From a checkpoint of a small image autoencoder.
Model: 9.89M parameters, 48-pixel images, encoder arch mlp_mixer, encoder norm layernorm, encoder activation quick_gelu, encoder patch size [8, 8], encoder layers 10, encoder width 256, decoder norm layernorm, decoder activation leaky_relu.
Rows from block 0 of the decoder, named by matrix and row number. Rows with one number belong to one channel. Each number is 500 + 40 x the weight over its row's rms, rounded and kept within 0 to 999. All counts start at 0. Numbers have three digits each. After the name is the row's rms in percent of the matrix's.
# convs0: first 3x3 conv (decoder.mid.0.convs.0.weight, 128x128x3x3), inputs 80-84, a 3x3 kernel for each
# convs1: second 3x3 conv (decoder.mid.0.convs.1.weight, 128x128x3x3, transposed), outputs 80-84, a 3x3 kernel for each
convs0.52 087:599587529494521600543526532511512467571602502515521475453446509550474449402518495380450460451537545425466497507499417479514416502550516
convs1.52 084:489507556506517524525482442511477538527502472586550515505447510527493447503479488490523517450455473471445451557488424537434481484530492
convs0.53 081:504439535564548559549516483517440493544477462534526501466479481454492423464477449486483479492367471464439462471511481449501564445458522
convs1.53 091:481465441417463435495512461455513434561519513503435465491514451449494502554481488436574520478576514513497473484526551447498531467482504
convs0.54 112:512445470483526500554501508534494446404523441529508515508456592548628518525530523468512534577509508494571531495485468598622440502516516
convs1.54 112:535535500461645505530459499522491518537569545490425501490563460545490511462597466461444492499467458455473471503494493539575489503536562
convs0.55 066:463501566518533479462501494532471457537515540512538579481442502451541422435484555385473472549472529499435464494524479444457484452475505
convs1.55 095:479517549519527470473483509466535515488553520505536557518427470535505459444516550558512462542463522547501501488496513496490469534488515
convs0.56 066:525545487473529529479470488492486564491551419523502534549505467505543488537569484513465598509544436547591443480404507493512467549469486
convs1.56 081:533542548582535517520464531491541539543494482403416507493532443511510553524537487505442464539470527475476423554485453483436543496568505
convs0.57 072:508545526521518499521469494462515531504554446459431423467426458441520457458439507491512473457498480477423527513486561512413508538508520
convs1.57 079:498459457497508547489510450525481504499472501536547487466460507552513501488474552528528505480472553502437448455462557531524526464454459
convs0.58 075:511546592502428573504550487464464572552509515477495480450535507604512504590500451545585508559495446521527436475434500438469565504471492
convs1.58 079:538519512543538553495427524501504472515523436496529449501455466529495420520511484523504573529514493444465545513456467471456517490506520
convs0.59 081:442488507430527538482594535447483433502470434467490463462478465426514499449522466526497487482489449550555483486485442525509430511475474
convs1.59 098:446480509483496479500484497474441516466475474551481473489554522508493520477520511467508509547548532492456532543477452573538410464530507
convs0.60 126:509472504546530548511534518500494532492483507480473514520510534509497500475439498485557511496484519431519517523478548589437484514549479
convs1.60 117:526501503525563521571511506494534537498441571476511519479496518515581552447461520543481496613531503465515508569543482510530494528466488
convs0.61 180:536511501520461501515585515500508534574585551509449475491591499521487491520579503563500555519602559488467546480536529514512576539541533
convs1.61 158:549484525570459526509500500545582538503511486491510497567465525486413488506470540493518463488518489513526494474455485423534510516502500
convs0.62 126:478525496492510487523521486479453525516518532505514494496451547494496490509526491470505513453447502423475484500507521488549553530562477
convs1.62 113:519549508539506507507495491494447546479453491413450499453531533476482460487469466506553505526555499533439505487529566515515472511502467
convs0.63 076:490521578454475479492416462501513534485459538488546499499475501547436494457440528501470438583539539496488464445430488498430491445497550
convs1.63 080:462468517455488486537573572573522508519520478471494501560557516512614485537508494524500463508412482534552569490466500485520550501519506
convs0.64 136:585540488471424478558531524471492494571453484486503486495547479487397503488480522469444496489425504447505475490580487459511575484509506
convs1.64 125:519487504482355515478470504455507481485456474529471481483536482560588453499465496496469469453504467458487468453477454457626507473470497
convs0.65 123:556529532488525478519523442540473502559464555501502569505605512530571522532495525519610525464496516501529527545501506501501517509454486
convs1.65 105:513466488530450492544486467477539551543421504478417506486561504568428532505400502565534485467513435537490538489449524476522521463499487
convs0.66 119:528543551497530544472485508499467524516519496476486474518540510531476536496479450499570550482517496549524478426477475476448408475500452
convs1.66 118:480496510544523524502530513451476470478497499463477484467525509471532468521397480547519493464432490483434476463465519490489524515502550
convs0.67 070:446525620399472479434520512511445478446551528510559565414538568422541544503506508463408489417522467488517501414462497484509503486542500
convs1.67 086:439491580494539528509507527418399571464456532570488490517510497419535513504463492532541492540484542475546597529526547481491589425523482
convs0.68 076:477491539509461526483519471460444498502462484500455444523504505498424471433484473537500538496424484469480444508437459463441466420435451
convs1.68 099:506495531503518473466538515561551477589491474436523502547446516524549475440409494495514462528534479526496516478545452491540538495527509
convs0.69 076:456454366540518509608487497481478531476464498497495533512498481440469477459451504458443497570441462505484484537510571522501606457500514
convs1.69 077:497465513527524517548491539476534536506515476443523463504465527488514513483484403445495498511519526456501487476502533427403467476461501
convs0.70 095:464440414587503483491599494552563548518473552502488492586514491604464500533528496508507522497484424518511548553506508522567503485467512
convs1.70 106:496472462595464448553531490503468508495477473495469463489456494517556481501556483477452493535502504513442524543525525502475521478461528
convs0.71 090:539495508436484608500557488564445447485524499509436444502481520474486535426537464575529411481456562461484561471524428528567487477499494
convs1.71 092:504497503466510460531464495493467500529654520542527525514518557527443570527521506527501502496510484512498488475464522545551490517460503
convs0.72 069:429468508502423451564440549468528506499518508452466500537524511440466397519392518489512442479473511550546519487476535455561520543510438
convs1.72 079:525515513558503466514533494530501534464523485548443512474563480482564543519507507502469511548464483472494465484523484451436496547569493
convs0.73 127:491444526481553484469510480566467507464550458544557549495563501478487497518511526522484531493564509436472522525513487541549534452530622
convs1.73 120:490486503520554531516557498456490459488460453512472504501507512594535518494547544496417506472487546478457513494508532537493471472481499
convs0.74 108:504492505480507496488479514522520501474547506509520524508538470496402428465458543527522547475560564520459523506574512554527532516561548
convs1.74 114:468543476490417523447497513475485472483504515509488467503556492553567473520521534478484524466547436495480451445497506477511515496476467
convs0.75 063:544618556461515508460549523506459510549504449492486472444467489474431460486520506503448372469474531567503455499472517384482501502468417
convs1.75 082:452357510496460461532416530535508462482500506449507451532574484523442542457530481516432522571486467520496559512528526474446446456482513
convs0.76 071:436532440455584490450449453455504537454493500448508522515546588571530545500582514490463467551549480569544559481516443535533470499540421
convs1.76 073:505529541465524511519469510474513517463404507446487554480500466380486482448485454490507424521386500520529508580497514464521483480492490
convs0.77 141:527501461467509550487444505491511515526516529539527490525516474524516466460552484480430521476577494547435503478518461492546441537501489
convs1.77 129:540544499533478482511521490485451506469497508523489502464467566448484515474489525548511461561627470508496434548491473541493436536508466
convs0.78 103:521551519555614552536514506429487469512424431475470516484451436460384465502434460451435495428472401477540496449485496530478454477484471
convs1.78 096:523494473524502502495482500532547543491545544506541528485509463472445447507446488519467445491502521480440507538537505508497483502547507
convs0.79 104:477505511473526563530537476502462472573515496469496504428480477463509558568511508489529513500462556436543528459467530472510560491498473
convs1.79 097:532417462456390477520493446444524499466499491497484468506516534470555535468479538500474514537453448509507446499479522388535569416448513
convs0.80 096:449484492502514546538546570502549466473566499559532492502477523582507454478481458539551497531516624445534513502579438529518536552516477
convs1.80 101:505482483472487492491513510547497463474564510536485475581529539500472437506562534491489499481568458502479496495515526503468459528499498
convs0.81 078:535509551517475435503430504450539522526542539516505497509478471494496494503526563506456466462433464459435471481396504427479529447571522
convs1.81 085:558575517579514453548518509537462511499497490457491440507472567467493516513538444516526479527501596519541549463494555431384478474550522
convs0.82 112:503510494473519440526496438501538550497512522518493548542507516492488443516462503506499521510482515549533496511551518505508526525529566
convs1.82 109:473484475499545553472493483519536503575464563484557518467495445544512500507514399472455459489559461481484517464553505515554482421501525
convs0.83 091:463507500534460534481456490452467439437417470489465489469553493525526550558570586525526489540614565467475496535474538473546469496468451
convs1.83 098:503521527494503510491584499496461513469449442526480478455428492492435490488436480496531531466508559491515452476520483473515491461513503
convs0.84 112:562497578564501578498529500580477531504466547542471540552554522550550516612554517501526482501516513459555535524504502552525456525547516
convs1.84 119:557503470461493488442542520481476494502458465524544467540466454520481523516461472525504502453547491467465456507479475488559470529558501
convs0.85 092:503534444513560507431453495507485453535525515520433471471460460496489572420451428516571516532545576484525501569563474548505441575528476
convs1.85 091:473480519452596493506475449477539517496500450477432502507547513466516543502524506492519547501536458539432492509477445522439425480453500
convs0.86 101:481521506520515569506515519551529498506450568487490551466465495397429487468488475429489462496517548545494559523477507537515573515522553
convs1.86 098:531481469501528520471577498479514455468511443519524491460540552519490510483506537451462553512466586508468483500491519507504521500522539
convs0.87 069:483467482510520410533534500570501556465454491506443482444502524369565502463541509532456500438486488476542465550501437516397561465458495
convs1.87 092:490470503534497444583559473515478538535442530540439488520453500481483567499447459510511503551585548482488540567482529522472577574538509
convs0.88 081:503460494526523546491494463496518455495525505522425459488453479452475507427453482442418489458429466518532515489497486531445476525487451
convs1.88 100:519512514511524561489538474461493466504512485535437510400504450502474547553478493438466542498485473460505483540475511483543488478468540
convs0.89 120:515472494482477510486489543542521531570550524506508510497503515471463465501445458484543505437447461488482468491512547452521522472455536
convs1.89 109:505535483519570484466485469451443461479439507474403498517502521490451508460448496544532499496558438479547529519476505500469517490475478
convs0.90 110:534540529462505535512498429469547489536520536461383423493538530497475494473525512521520560485484528530503516495564494448517483562522553
convs1.90 108:507529497572530543501478433502512485461474495502492478521563497520491522523454531557578497524542586483478457524548461467386513434450479
convs0.91 080:525551521490444537505500502495519532496477556486464424470540521500479450479472422549480513376517460472424501481476393484500434521542487
convs1.91 095:478526527523449519514505504547498525489531478491523553502489489501558568368453509492497496493550453519498467497505442528434522488521566
convs0.92 121:462486503487466522460503482530475467489416503496513509549497523522466541512547559520529462512509511534542550486474505514535476528458484
convs1.92 090:481463485484598497556503505489566443524549433510498515509478557538533437454524436484479492513497494497462459484507449528512456539489518
convs0.93 081:498458515470505426574549422484453505530576522561530512551557499493468499479433502508500449536528508492448526532541481549509516561519522
convs1.93 090:506516490506554485483574601528451448500552461488499500503505549494576505489460484519514509522464455550464455477506471504466412491433506
convs0.94 071:531569487513557544445451597474455553485375473465460465506475475427509507387469514469590554461519400430482421549516506474531559550424491
convs1.94 094:494482528458500442552490521514500548588442489503535488514549505504482554478548408520563504509458521496489575538479423519431511494462490
convs0.95 124:513491529501479496491534466516496583505439447550466551527500488500513507552538525542533470603524479456507555502548514499518492441431492
convs1.95 130:536596455497479495433481443491542475514471524454476497484545559509549501467465504518507522528487479468500465532528474552479549513542508
convs0.96 099:567485493484466552484498500471411442545546582464522490470609498538462593529549504524533491544497471493507468479499497422510537528474537
convs1.96 112:579531504514581492493485479521513547515487464500451524547499529560509505523464507495494474455434528505459498507450472607454519509475523
convs0.97 152:468517534497488481443419503455522488479490421491467490523548508542549563518508536533504480515466585545564497476417435505443441496496461
convs1.97 125:498463482576504456503527462487477475536524530477445518503492472463477497516457470468464481512519516518486514580527505569505458526531572
convs0.98 069:522573561495551576466489514527551547459442512470514462462506484364484495486472428471488426463450471459511481517511432498435481548528459
convs1.98 087:455457510442530492484485486516567535523520535517449428604517512521506596612486473526543539481498564499492509538547446551444448515511590
convs0.99 092:493480519476581499495426485514488500450353451502481474515459501467519450521451491397461579444217502517537502501497526498516504424482472
convs1.99 100:537545515506370461566499515459554528557458590463491450455570396503390544484457458524451463493514445473453510537496605486534519492522502
convs0.100 092:494445479555508548484537467515539420532585471555518476506403523486555533440422522551565554428509510409429476455541506502531470504485514
convs1.100 097:497471516481573488510523477507470521495511440511466480472540531470512489479592489491442502499542472465447486454496500519478468492493525
convs0.101 146:499509465477482478523539511526485513522524566516563517572478529576559538596516520509504543556542492497537499454494493474531504502489481
convs1.101 128:469432536561512541543495503502558428479418517491470463532550441426546457537562525451470490492475478463422473435448513489518481510526548
convs0.102 124:553485477624487457548557519504498523540541505493497493501526449460463457494514470462511513500509516471449460470525524458533474475445470
convs1.102 108:453490492470476515497463490511461480593528491482490474506441486525497505495446483525516523529501537503445478532498543525465551562508517
convs0.103 081:431532493496395505551602527490509455554479516472442462480553499552503502541467496609619505598554553527488498458553539426491556475442476
convs1.103 085:496469465467496436527552493545478504496462512531491549559567518442387514479517486520475530491546480494581424490521479470553525513501558
convs0.104 071:512465405572496484437444458528515494512514510519451536519458471487498480515554456478516491464439527507461525451449526437565461546520453
convs1.104 078:507466573487484491542526543520499488521511472487511494526489508477439518495532488510540523417466511546472549464498508497538440523474517
convs0.105 087:511510504554531521459508532495499503446549540537494531409480462427482485446384513563498456494498465544555488457424475484550509535479467
convs1.105 095:492480490507519509520474550489526498468395517522534505523503526482467457454464479475427450530501470528496502500473484535510502497425450
convs0.106 129:453434421428457453546523511501525459535459522550545559475500532507536527512464478549445573509434492500520524532567500464510572510541539
convs1.106 109:446519534451476501446446461477450519505509487463536512502510477465519461488510496508481506429484528496488504468533496493450466574543560
convs0.107 151:441441518483504489499514475481568552415498525537510542531422538488552450545493544479429536540544514540509490489502535554511530454506583
convs1.107 142:497510502520512528507560536469485477443494519476453530475533495578480480476554480456474503471517460455539509454500547513517477487534504
convs0.108 102:471532430563513442514471501428568524455478489446545490513496511570539519554547492470446524473541482585441535500516510482545476541463563
convs1.108 095:485473505464459479485491485479468483509507534471540519518487420524466453519535482537542479456493554512549515508562552525498576534536530
convs0.109 129:519477491543586512549479549494484496452436444515530513553411505445532497512492473485472418413505478503427467472441569422494476475500483
convs1.109 124:506452469446393501449429526507524498528509565524547479560506485483422503514535486516470542529588572508551490469509517471536526465493486
convs0.110 207:503487512501531536503538511528510510488498522486460496546553501588546543577555555558543521557620520533541514525518515527493515523522531
convs1.110 122:490469514480482509500555492491497484479501439521504511478518492551447464488476468523506515468495566532479413449525494479511471516497479
convs0.111 073:466417497434388415486477462446484520491482542401575540550526464543451443558525485477453518489467430485488511480508463450471521512626474
convs1.111 080:525470523531517504481475512438427522495474527442488507523467523510570491532476472590525454521478516516508487501546523390413511574542481
convs0.112 086:483474417431488526473481513498546578616487531455514460495473502514489544459446508477561433493450473553560501518446497540458468537520445
convs1.112 104:461510502535408475517448503464467514444454521460498446518471560506542526535530494508533471498436532509506479600505501504547498547516500
convs0.113 097:517424453526473501530453450490481452500394488447436496515420466519471462490522456550506517579554472427471547497509513516565551516552486
convs1.113 099:522437470461473521578513538526507531370536513515471441504509527548434465479532510490445532440638505473448446490476495479593466509509477