A small image autoencoder, trained from scratch.
Model: 9.89M parameters, decoder widths [32, 64, 128, 128].
Data: trained on photos of plants, animals and fungi (iNaturalist), 155796 training examples, 14.9 epochs.
Rows from block 5 of the encoder of a small image autoencoder, named by matrix and row number. Rows with one number belong to one neuron. Each number is 128 + 32 x the weight over its row's rms, rounded and kept within 0 to 255. All counts start at 0. After the name is the row's rms in percent of the matrix's.
After each neuron's rows are labels from the 100 images, of 14976, where the neuron reaches its highest value: "strongest on" is what is common among them. Only what is clearly more common there than usual is listed. The data: photos of plants, animals and fungi (iNaturalist).
# fc1: MLP up (encoder.blocks.5.mlp.fc1.weight, 1536x256), inputs 128-255
# fc2: MLP down (encoder.blocks.5.mlp.fc2.weight, 256x1536, transposed), outputs 128-255

fc1.170 083 [ 68 131 158 176 153 152 158 116 116 101 180 177  96 110 125 142 119 162  92 122  89 147 113 100 107 154 140 126 146 123 115  66  82 156 185 149 183 138 153 132 102 149 137 161 126 141 145 213  95 112 150  76 138 124 161 181 161 120 153 134 104  79  85 108 131 138  78 159  98 111  84 171 164 176 106  63 179 183  76 131 102  71 140 159 153 179 127 149 129 129 139 101 136 108 140 142 171  73  94  89 133 116  94 164 133 184 182 149 120 172 126 125  97 118 122  81 129 162 135 115 115 110 159 189 189 146 128  85]
fc2.170 098 [126 132 124  61 117 116 106  69 131 100 107 146 164 148 158 100 179  96 177 138 144 149 103  77 104 133 145 130 134  92 149 109 136 174 131 135 143 122  92 122 136 122 135 119 140 116 149 108 132 104 112 148  96 153 142 118 132 103 124 127  91 164  99 112  99 141 101 142 151 145 101  36 108 145  74 106 180 136 110 118  93  86  67 151 110  98  86 121 124 144 143 149 189 116 139 215  72 146 140 175 195 111 117  78 174 119 106 197 103  88 126 141 118 143 181 122 120 118  95 141 117  74  75 109  87 130 119 115]
strongest on: order Passeriformes

fc1.12 119 [175 134  94 155 146  99 100 160 115 144 121 151 165 104 143  94  94 165 107 113 136  75 137 176 105 160 128  57 154 183 122 103  84 136  95 119 111 153 194  88 115 138 132  84  94 163 123 163 107 153 174 132 164 170 157 144  90 134  88 150 174 148 110  97 157 202 127 115  90 160 136 171 142 136 135 129  98 110 164 121 101 171 144 120 102 129 153 113 189 190 103 104 135  63  97 140  95  63 135  86 155 121 100 100  57 131 131 131 119 151 131  87  82 144 101  93 118  97 104  96 153 141 150  88 132 194 151 107]
fc2.12 143 [117  17 157 146 127 131 107  64 129  92 107 109 119 166 188 150 111 110  95 165 158 137  50 129 172 119 126 135 162 106 124 180 171 119 170 142 104 199 134 118 149 117 118 127 145  99 173 145 161 126 110 103 123 123 107 168 127  64  83  74 115 119 130 149 109 100 117 131  89 160 135 162 116 124 209 166 183  99  50 164 148 159 122 105  94 106  98 132 159  99 131 137  93 140 173 158  90 166 110 100 150 136 112  76  98 116 118 120 170 104 103 151 149 101 124 149 122 166 132 145 133 141 127 179 179  81 107  92]
strongest on: order Lepidoptera

fc1.517 124 [151 183 122 192 154 128 142 136  64  44 167 136 124 125 157 125 171 136 153  91 147  89  82  74 122 152 126 167 112 136 132 137 176 117 165 106 167 112 183 118 150 116 111 124  74 140 151 156  97 121 170  89 145 118 147 172 126 107 112 116  98 136 105 104 108  97 133 156 142 130  87 132 133 211 154  82 113 161 120 169 164 191 190 103 172 147 145  70 121 177 171 155 111 155 110 166  51 126 164  30  96 166 158 128 125 137 116 158 109  90 153 162 159 178 172 126 160 131 103 161  88 132  99 139 124 103 158 210]
fc2.517 137 [126 109 126 136 119 109  99 185  97 177 135 146 138 150 144  86 136 103  93 142 166 187 117 123  80 106 119 174 132 124 133 142 113 128 136 134 149 106 119 143 177  85 128  67 160  76 119 122 116 165  83 134 111 132 164  89 183 126 143 163 150 122 129 112 152 122 138 103 124  86 129 140 150  91 106 107 106 173 162  75 113 100  90 102 134 152  97 123 112 142 172 119 112 118  71 106 139 103 199 153 105 133 133 133 153  88 131  73 134  69 175 150 115 106  99 111 117 161 139 109 145 146 123  89 115  61 125 102]
strongest on: class Insecta; phylum Arthropoda

fc1.588 100 [164 157  78 106 137  98 189 147 121  86 132  94  56 120 154 191 168 149  94  78 176  81 111  98 113 130 131 107 162 164 140 129 127 132  99 120  95 141 141 204 107  93 149 152 129 150  67 118 115 138 119 205 118 123 155 136 152 151 165 157 128 153 115 183  99 106 109 163 152 126  87 178 167  90 108 129 176 176 102 137 153  82 106 163 135 158 137 140 120 152  61  89 108 138 138 190 118 117 102 189 169 158 142 144 149 145 148 152  93 154 168 124 147 185 145 185 134 112  92 123  78 109 172 136 145 133 137 144]
fc2.588 112 [ 72  94  86 117 126 115 109 127 103 218 121 116 122 116 129 136 165 117  87 110 100 117 135 122 167 121 149 140 149 155 147 119  82 148 101 119 107 133  58 117 156 119 151 106 215 125 158 174 207 132 102 109 157 100 122 128 164 124 133 202 134 176 131 130 160 123 136 147 181 122 133 146 140  96  98 183 132 174 150 103 116  97 109  91 147 116  84 182 111 124 200 131 154 153 169 143 182  64  87 146 113 103 148 153 158  84 105 159 158  97 166 112 152  87 178  89 143  81 101 172 152 133 174 118 102 112 131 163]
strongest on: class Insecta; phylum Arthropoda; order Lepidoptera

fc1.531 079 [109 175  96 144 116 140 120 116 159  98 143 160 113 124 128 125 178 143 164 158  99 111 114 161 112 126  99 129 172  87  99 133 118 132 134 121 204 116 147 136 133 108 103 111  71 171  78 190 178 120 161 125 141 126 105 125 121 104 138  75 103  98 104  97 113 165 105 183 155 105 142 101 146 143 126 156  82 111 130 162 142 180 150 121 102 137 110 120  80 149 177 173  79 174  73 202 116 129 142  65  75 163 103 112 135 138  78 175 156  41 118 157 156 135 105 138 127 144  95 158 124  99 174 116 114 128 177 162]
fc2.531 113 [ 93  67 133 105 122 138 140 109 111 122 123 166 170 156 177 186 146 159 113 152 133 203 160 125  91 130 136 171 144 127 142 152 130 155 121 170 137  93  73 125 101 119 121  68 207 124 132 115 156 113  77 142  86 113 140  95 132 107 166 131 144 143  94 112  83 117  97 145 146 145 145 139 157 109 108 115 116 128 153 138 150  93 102 160 133  97  85 147 101 139 153 154 157 114  87 255  72 100 191 156 168  99 195 122 173  97 111 155 109  92 143 169 138  89 133 143 135 135 124  96 111 129 110  85 148  78 117 131]
strongest on: phylum Arthropoda; class Insecta

fc1.434 122 [113 115 151 134 107 152 161  95 143  57 120  89  75 182 168 109 151 118 119 127 165 121 100  92  96 111 136 143 129 166 185 130 103 155 147 189 160 137  95 155 176  78 126 148 167 121 137 119 130 103 182 132 156 126 115 156  99 128 153 105 118 116 110 173 186 121 125 142  56 177  83 142 112 134 160 138  70 161 121 103 155 100 135  64  99 129 147 141 115 127 137 127 118 134 153 110  76 146 143 154 204 110 128 114 118 135  97 116 118 154 142 226 107  96  94 125  67 220 153 141 143 118 144 143 126 152  91 155]
fc2.434 164 [134 134 123 152 157 100  74 115 135 159 132 126 136 142 101 160  73 119 150 135 118  97 145 189 124  98 126 118 139 100 126 100 133 123 126  25 119 121 125 126  99 134 156 119 100  88  89 125 117 160 112 187 170 148 109 110 168  87  84 229 121 129 116 101  71 159 168  99 125 146 139 107 136 130  92 137 115 115  86 130 113 123  99 152 123 119 126  70 165 146  99  82 124 136 120 155 153  69 126 134  86 167 137 155 185 112  87 130 170  94 123  74 150 162 195 128 160  85  97 103  97 129 120 138 143 164 153 139]
strongest on: order Passeriformes

fc1.199 067 [127 142 177 141 115 140 245 110 122 109 191 130  83 117 114 110 131 119 158 145 144 131 131 126  90 178 114 166 115  84 109 139 125 133 101 126 100 108 157 100 149 132 130 144 123 142 181 170  80 123 112 156 147 159 123 132 143 163 117 156 110 105  88 145  77 127 125  91 169 133 162 244 143 186 116  76 121 155 126 116  99  80 131 182 154 132 145 146 142  89 127  79 185 219  90 180 143 147 128 175 116  76  76 131 130 138 176 109  86 143 141 169 140 114 135 115 173 169 123 113 120 187 154 153 143 110 125 136]
fc2.199 083 [134  89 117 104  85 150  71  79 106 141  67 196 136 106 165 140 166 170 141 162 132 170 170 106  91 115  98 142 108 153 175  80 125  89 181 130 156 123  94 168  83 151  83 109 185 153 157 142 115 116 160 105 111 101 160 122 125 124 151 123 148 131  73  94 138  97  83 182 151 135 109  65 148  97 119  90 115 143 181 150 127 172 103 129 113 145  81  98  97 108 134 149 103 115 161 183  31  76 114  91 136 125 153 125 109 126 114 153 110 132  83  98  89 121 143 173 105 106 128 146 122 118  74 111  74 172 139 110]
strongest on: class Aves; order Passeriformes

fc1.176 075 [154 100 146 173 154 130 141 100 100 133 119 131 131 171 103 152 179 156 141 131 147 129 124  72 153 138 148 137 158 115  85  91 117 154 165 103 120 108 166 168 129 150 194 169  82 127 139 133 165 146 182  85 159 124 145 115 158 127 138  83 123 166 159  84 147 169 129 181 109 115  56 154 144 125 143 173 114 118  92 182 137 112 162 126 107 153 111  79 136 143 218 168  69 101  77 185 108 157 163 143 162 176 119 118 162 103 110 147  78  56 119 115 137 170 103 110 137 163 110 162 123 107 137  86 155 141 157  97]
fc2.176 093 [127  29 101  99 100 144 100 114 144 120 129 136 148 166 174 200 152 153 121 129 120 169 114 162  92 109 135 193 136 144 166 156 140 134 120 139 127 125  94 137 130 125  82  90 225 105 143 171 106 107  82 162 126 115 104 145  95 113 125 186 172 128 126 129 106  87  79 139 137 140 150  93 137 122  86 134 109 158 144  76 146 111  91 112 168 114  54 183 110 122 137 139 125 155  98 209  91  87 143 103 148  92 145 157 146  94  78  99  83 146 166 164  87  55 154 161 134  86 133 112  94 117  82  93 138  66 129 114]
strongest on: order Lepidoptera

fc1.274 076 [103 190 110 126 177 142 138 160 156 151 113 143  93  92 162 158 113 137 116 110 114 133 148 139 146 141 136 145 129 161 124 187 172 192 168 144 159 129 187 136 103  95 114  95 113 139 165 210 106 153 178  93 144 132 109 143 112 179 133 127 106 170 121  99 119 114  92 160 112 137 131 106 120 176  78  97  87 121 111 117 161 127 116 103 111  88 118 137 113 172 213 109 158 122 118 155 139 137 146 183 134 130  82 166  82 145 111  84  99 153 108  98 106 154  88 134 129 165  91  97 150 132 171 129 164 137 135 112]
fc2.274 090 [ 94 101 131  74 148 154 114 163 103 100 131 136  84 163 131 141 166 162  64 128 119 176 126 121  71 135 144 186 159 141 108 139  97 142 101 170 137 151  63 126 121 150 105 103 192 113 119 141 150 101  90 152  79 110 168 144 116 111 103 180 113 135 125 102  82 142 132  86 143  73 151 189 118 133 121 117  69 145  81  82 158  69  82  94 167 110 102 192 113 134  94 140 136 125  60 114 117 114 143 140 131  83 180 140 137 109 124 115  68 164 115 137 120  23 127 173 151 134 150  58  66 171 110  62 128  87  86 108]
strongest on: phylum Arthropoda; class Insecta

fc1.461 067 [179 117 102 157 141 171 121 117 102 212  97 150 101  97 107 106 171  72 123 133 134 109 126 143  96 100 111 110 123  75 115 111 115 144 123 116 162  60 148 115 153 114 132  98 158 183 101 150 141 131 172 103 145 127  33 129 172 134 121  91 132 100 135  68 123 113  99 129 111  96  94 137 115 167 112 146 130 103 138 148 147 171 189  94 115 161  87 129 129 133 178 160 134 141 127 151 117 119  81  97 117 179  94 148 118 149  83 139 140  58 131 155 126 129 103 124 131 137  80 118 182 111 177 121 143 157 156 143]
fc2.461 091 [111  66  98 115 127 122 112  84 138  99 131 142 170 143 178 209 156 177 115 123 128 136 110 151  96 151 132 168 148 179 164 149 144 115 110 150 133 119 120 122  99 123 127 130 255 117 102 121 157 100  94 135 127 110 187 127  92  96 155 187 152 161  77 136 106 100 104 151 178 140 137 131 181  99 106 166 124 126 160 133 119 120  94 161 144 118  76 159 107 138 144 168 133 133  91 187  90 127 178  96 170  87 172 133 164 144 108 154  98 125 147 175 140 100 173 165 123  97 173 154 108 146  91  76 152 103 122  79]
strongest on: phylum Arthropoda; class Insecta

fc1.522 095 [142 106 111 158 112 129 120 218  88 166 107 145 130 128 111 125  99 148 121 167 125 124 164 145 137 116 114  86 177 165 165  84 146 116 147  54 129 151 155 166 115 114 177 114 116 114 136 127 102 123 152 153 218  97 139 125 130 122 129  93 104 132 115 106 130 125 155 118 142 133  96 142 186 108 116 108 130  85 118 157 110 161 167 143 127  63 149 113 143 160 108 190 158  40  84  79  87  70 143 115 156 128  99 180 154  91 116 168 176  93 146 116 154 123 131 172  98  94 142 123 124  99 210 111 142 212 104  84]
fc2.522 104 [131 112 137 101 120 123  93 120 168  76 158 120 118 203 127 169  98 137  94 156 137 136  65 138 101 117 181 149 113 105 147 143 136 116  86 139  67 128 102 112 140 151 125  83 171 119 107 157 137 114  86 126 155 133 114 168 156 134 115 174 148 127 119 120 141 110 108 129  65 133 158 134 142 146 116 115 135 188  92  82 141 123 101  92 169 116  76 142 127 100 145 116  53 143 113 196 113 174 134 113 183 122 174 103 145 162 125  77  67 121 155 119 162 108  90 153 133 105 125  94 111 145  75  91  95  39 145  64]
strongest on: order Lepidoptera

fc1.466 118 [175  42 165 133 103 160 147 134 177 112  80 166  25 139 143 146 103 184 105 164 127  90 181 149 111 118 126 144 124  77 127  91 109 126 164  97 158 162 125  64 111 135 175 117 173 121  54 106 115 101  94 148 143 155 136 162 160  73  80 116 134 162  68  68 140  78 117 157  94 150 106 135 148 107 106 109  73  79 151 173 175 166 138 104  78 146 127 159 106  98 165 177 103 153  93 173 134 132  75 151 156 127 112 133 149 118 134 104 118 160  78 154 138 115  88 141 106  95  76 112  53 180 106  93 155 122 100 117]
fc2.466 150 [108 167 109 136 111 129 115 162  98  89 148  87 170 157  85 102 157  73 177 130 122 102 109 121 134 153 123 116  94 132 124 124 126 139  71 139 115 144 157 160 155 139 133 144  77 140 104 111 117 160 160  88 147 105 118  71 121 168 166 127  88  94 142 118 125 167 162  91 131 136 113 148 103 140  88 128 164 109  75 131  89 120 143 167  97 125 158 100 159 151  91 114 146  75 162  55 138 143 151 119 105 149 128  99  99 141 119 174 193 100 142 115 101 152 148 139 105 129 156 167 177  72 157 160 136 128 177 139]
strongest on: order Lepidoptera

fc1.80 116 [170  69 167 136  99 159  99  85 143  93 152 144 134 130  87 192 126 113 152  87 175 117 162 192 115 113 155 125  98  68 137 135 112 130 136 151 148 116 126  86 118 175 142 161 145  61  81  84 128  90 109 116 119 121 104 162 143 162 206 175  86 101  92 113 174 141 187 159 175 186 106 154 131 126 192 175 112 134 131 134  86 163 165 131 127 136 164 127 149 164 142 137  99 167 130 130 213 200 148 147  77 142 136  89 108 181 121 111  93 159 103 126 131 102 141 104 105 144 167 104  97 112 104 101 164 120  76  71]
fc2.80 141 [155 150  88 116 140 135 153 150 141 125 119 139  94 124 136  82 125 119 101 159  88 162 128  57 110 119  95 139 154 175  98 111 152 115 110  86 118 153 119 133 147  91 177 122 108 194 165 171 129 181 144 124 144 117 163 115 163 103 102 140 127 128 149  94 140 115  86 133 165  78 143 157 113 149  39  66  98 121  96 119 167 133 108 131 117 124 120 109 148  98 114 176 171  97 100 127  65  77  80  92 207 113 121 194 144  60 119 144 131 109 126 173  91 152 140 128  99  82 102 137 160 146 122 145  95 141 146 215]
strongest on: class Insecta; phylum Arthropoda

fc1.421 114 [100 162 152 142  98 115  86 107 104 155  59  90 103 131 120  97 149 154 158  85  65 146 112 149 132 144  80  97 123 150 157  70 138 156 122 106 110 147 143 118 138 126 133 162  50 145 146 158  85 109 149 148 171 156 168 149 117  84 127 145  52 104 116  90  66 130 128  31 125 115 102 107  81 106 124 126 156 137 127 128 136  86 143 118 152 157  96 110 120 128 108 159  82 142 114 104 129 100  52 133 180 117 140 113  95  78 139 102  83 158  85 117 104  99  92 157 141 167 157 174 155 134 122 188 178 141  91  99]
fc2.421 126 [132  68  73  99  70 144 124  75 117 136  61 133 130 150 162 121 200 106 120 112 112 126 151  73 156 139  89 127 128 147 150 159 142 102 197 124  69 128 127 180 105 132 135  75 167 119 162 123 108 148 143  85  81  62 153 104 165 124 112 183 142 127  82 111 144  97 175 169 154 114 109 100 124 142 144 193 155 170 178 121 137 139  95  93 126 121  99 119 139 137 144 158 121 124 151 179 123 137 131  95 149 127 170 118 107 155 119 142 122  73 158 131 186 139 145  75 115 112 114 122  68  76 116 137 196 119 135 180]
strongest on: class Aves; order Passeriformes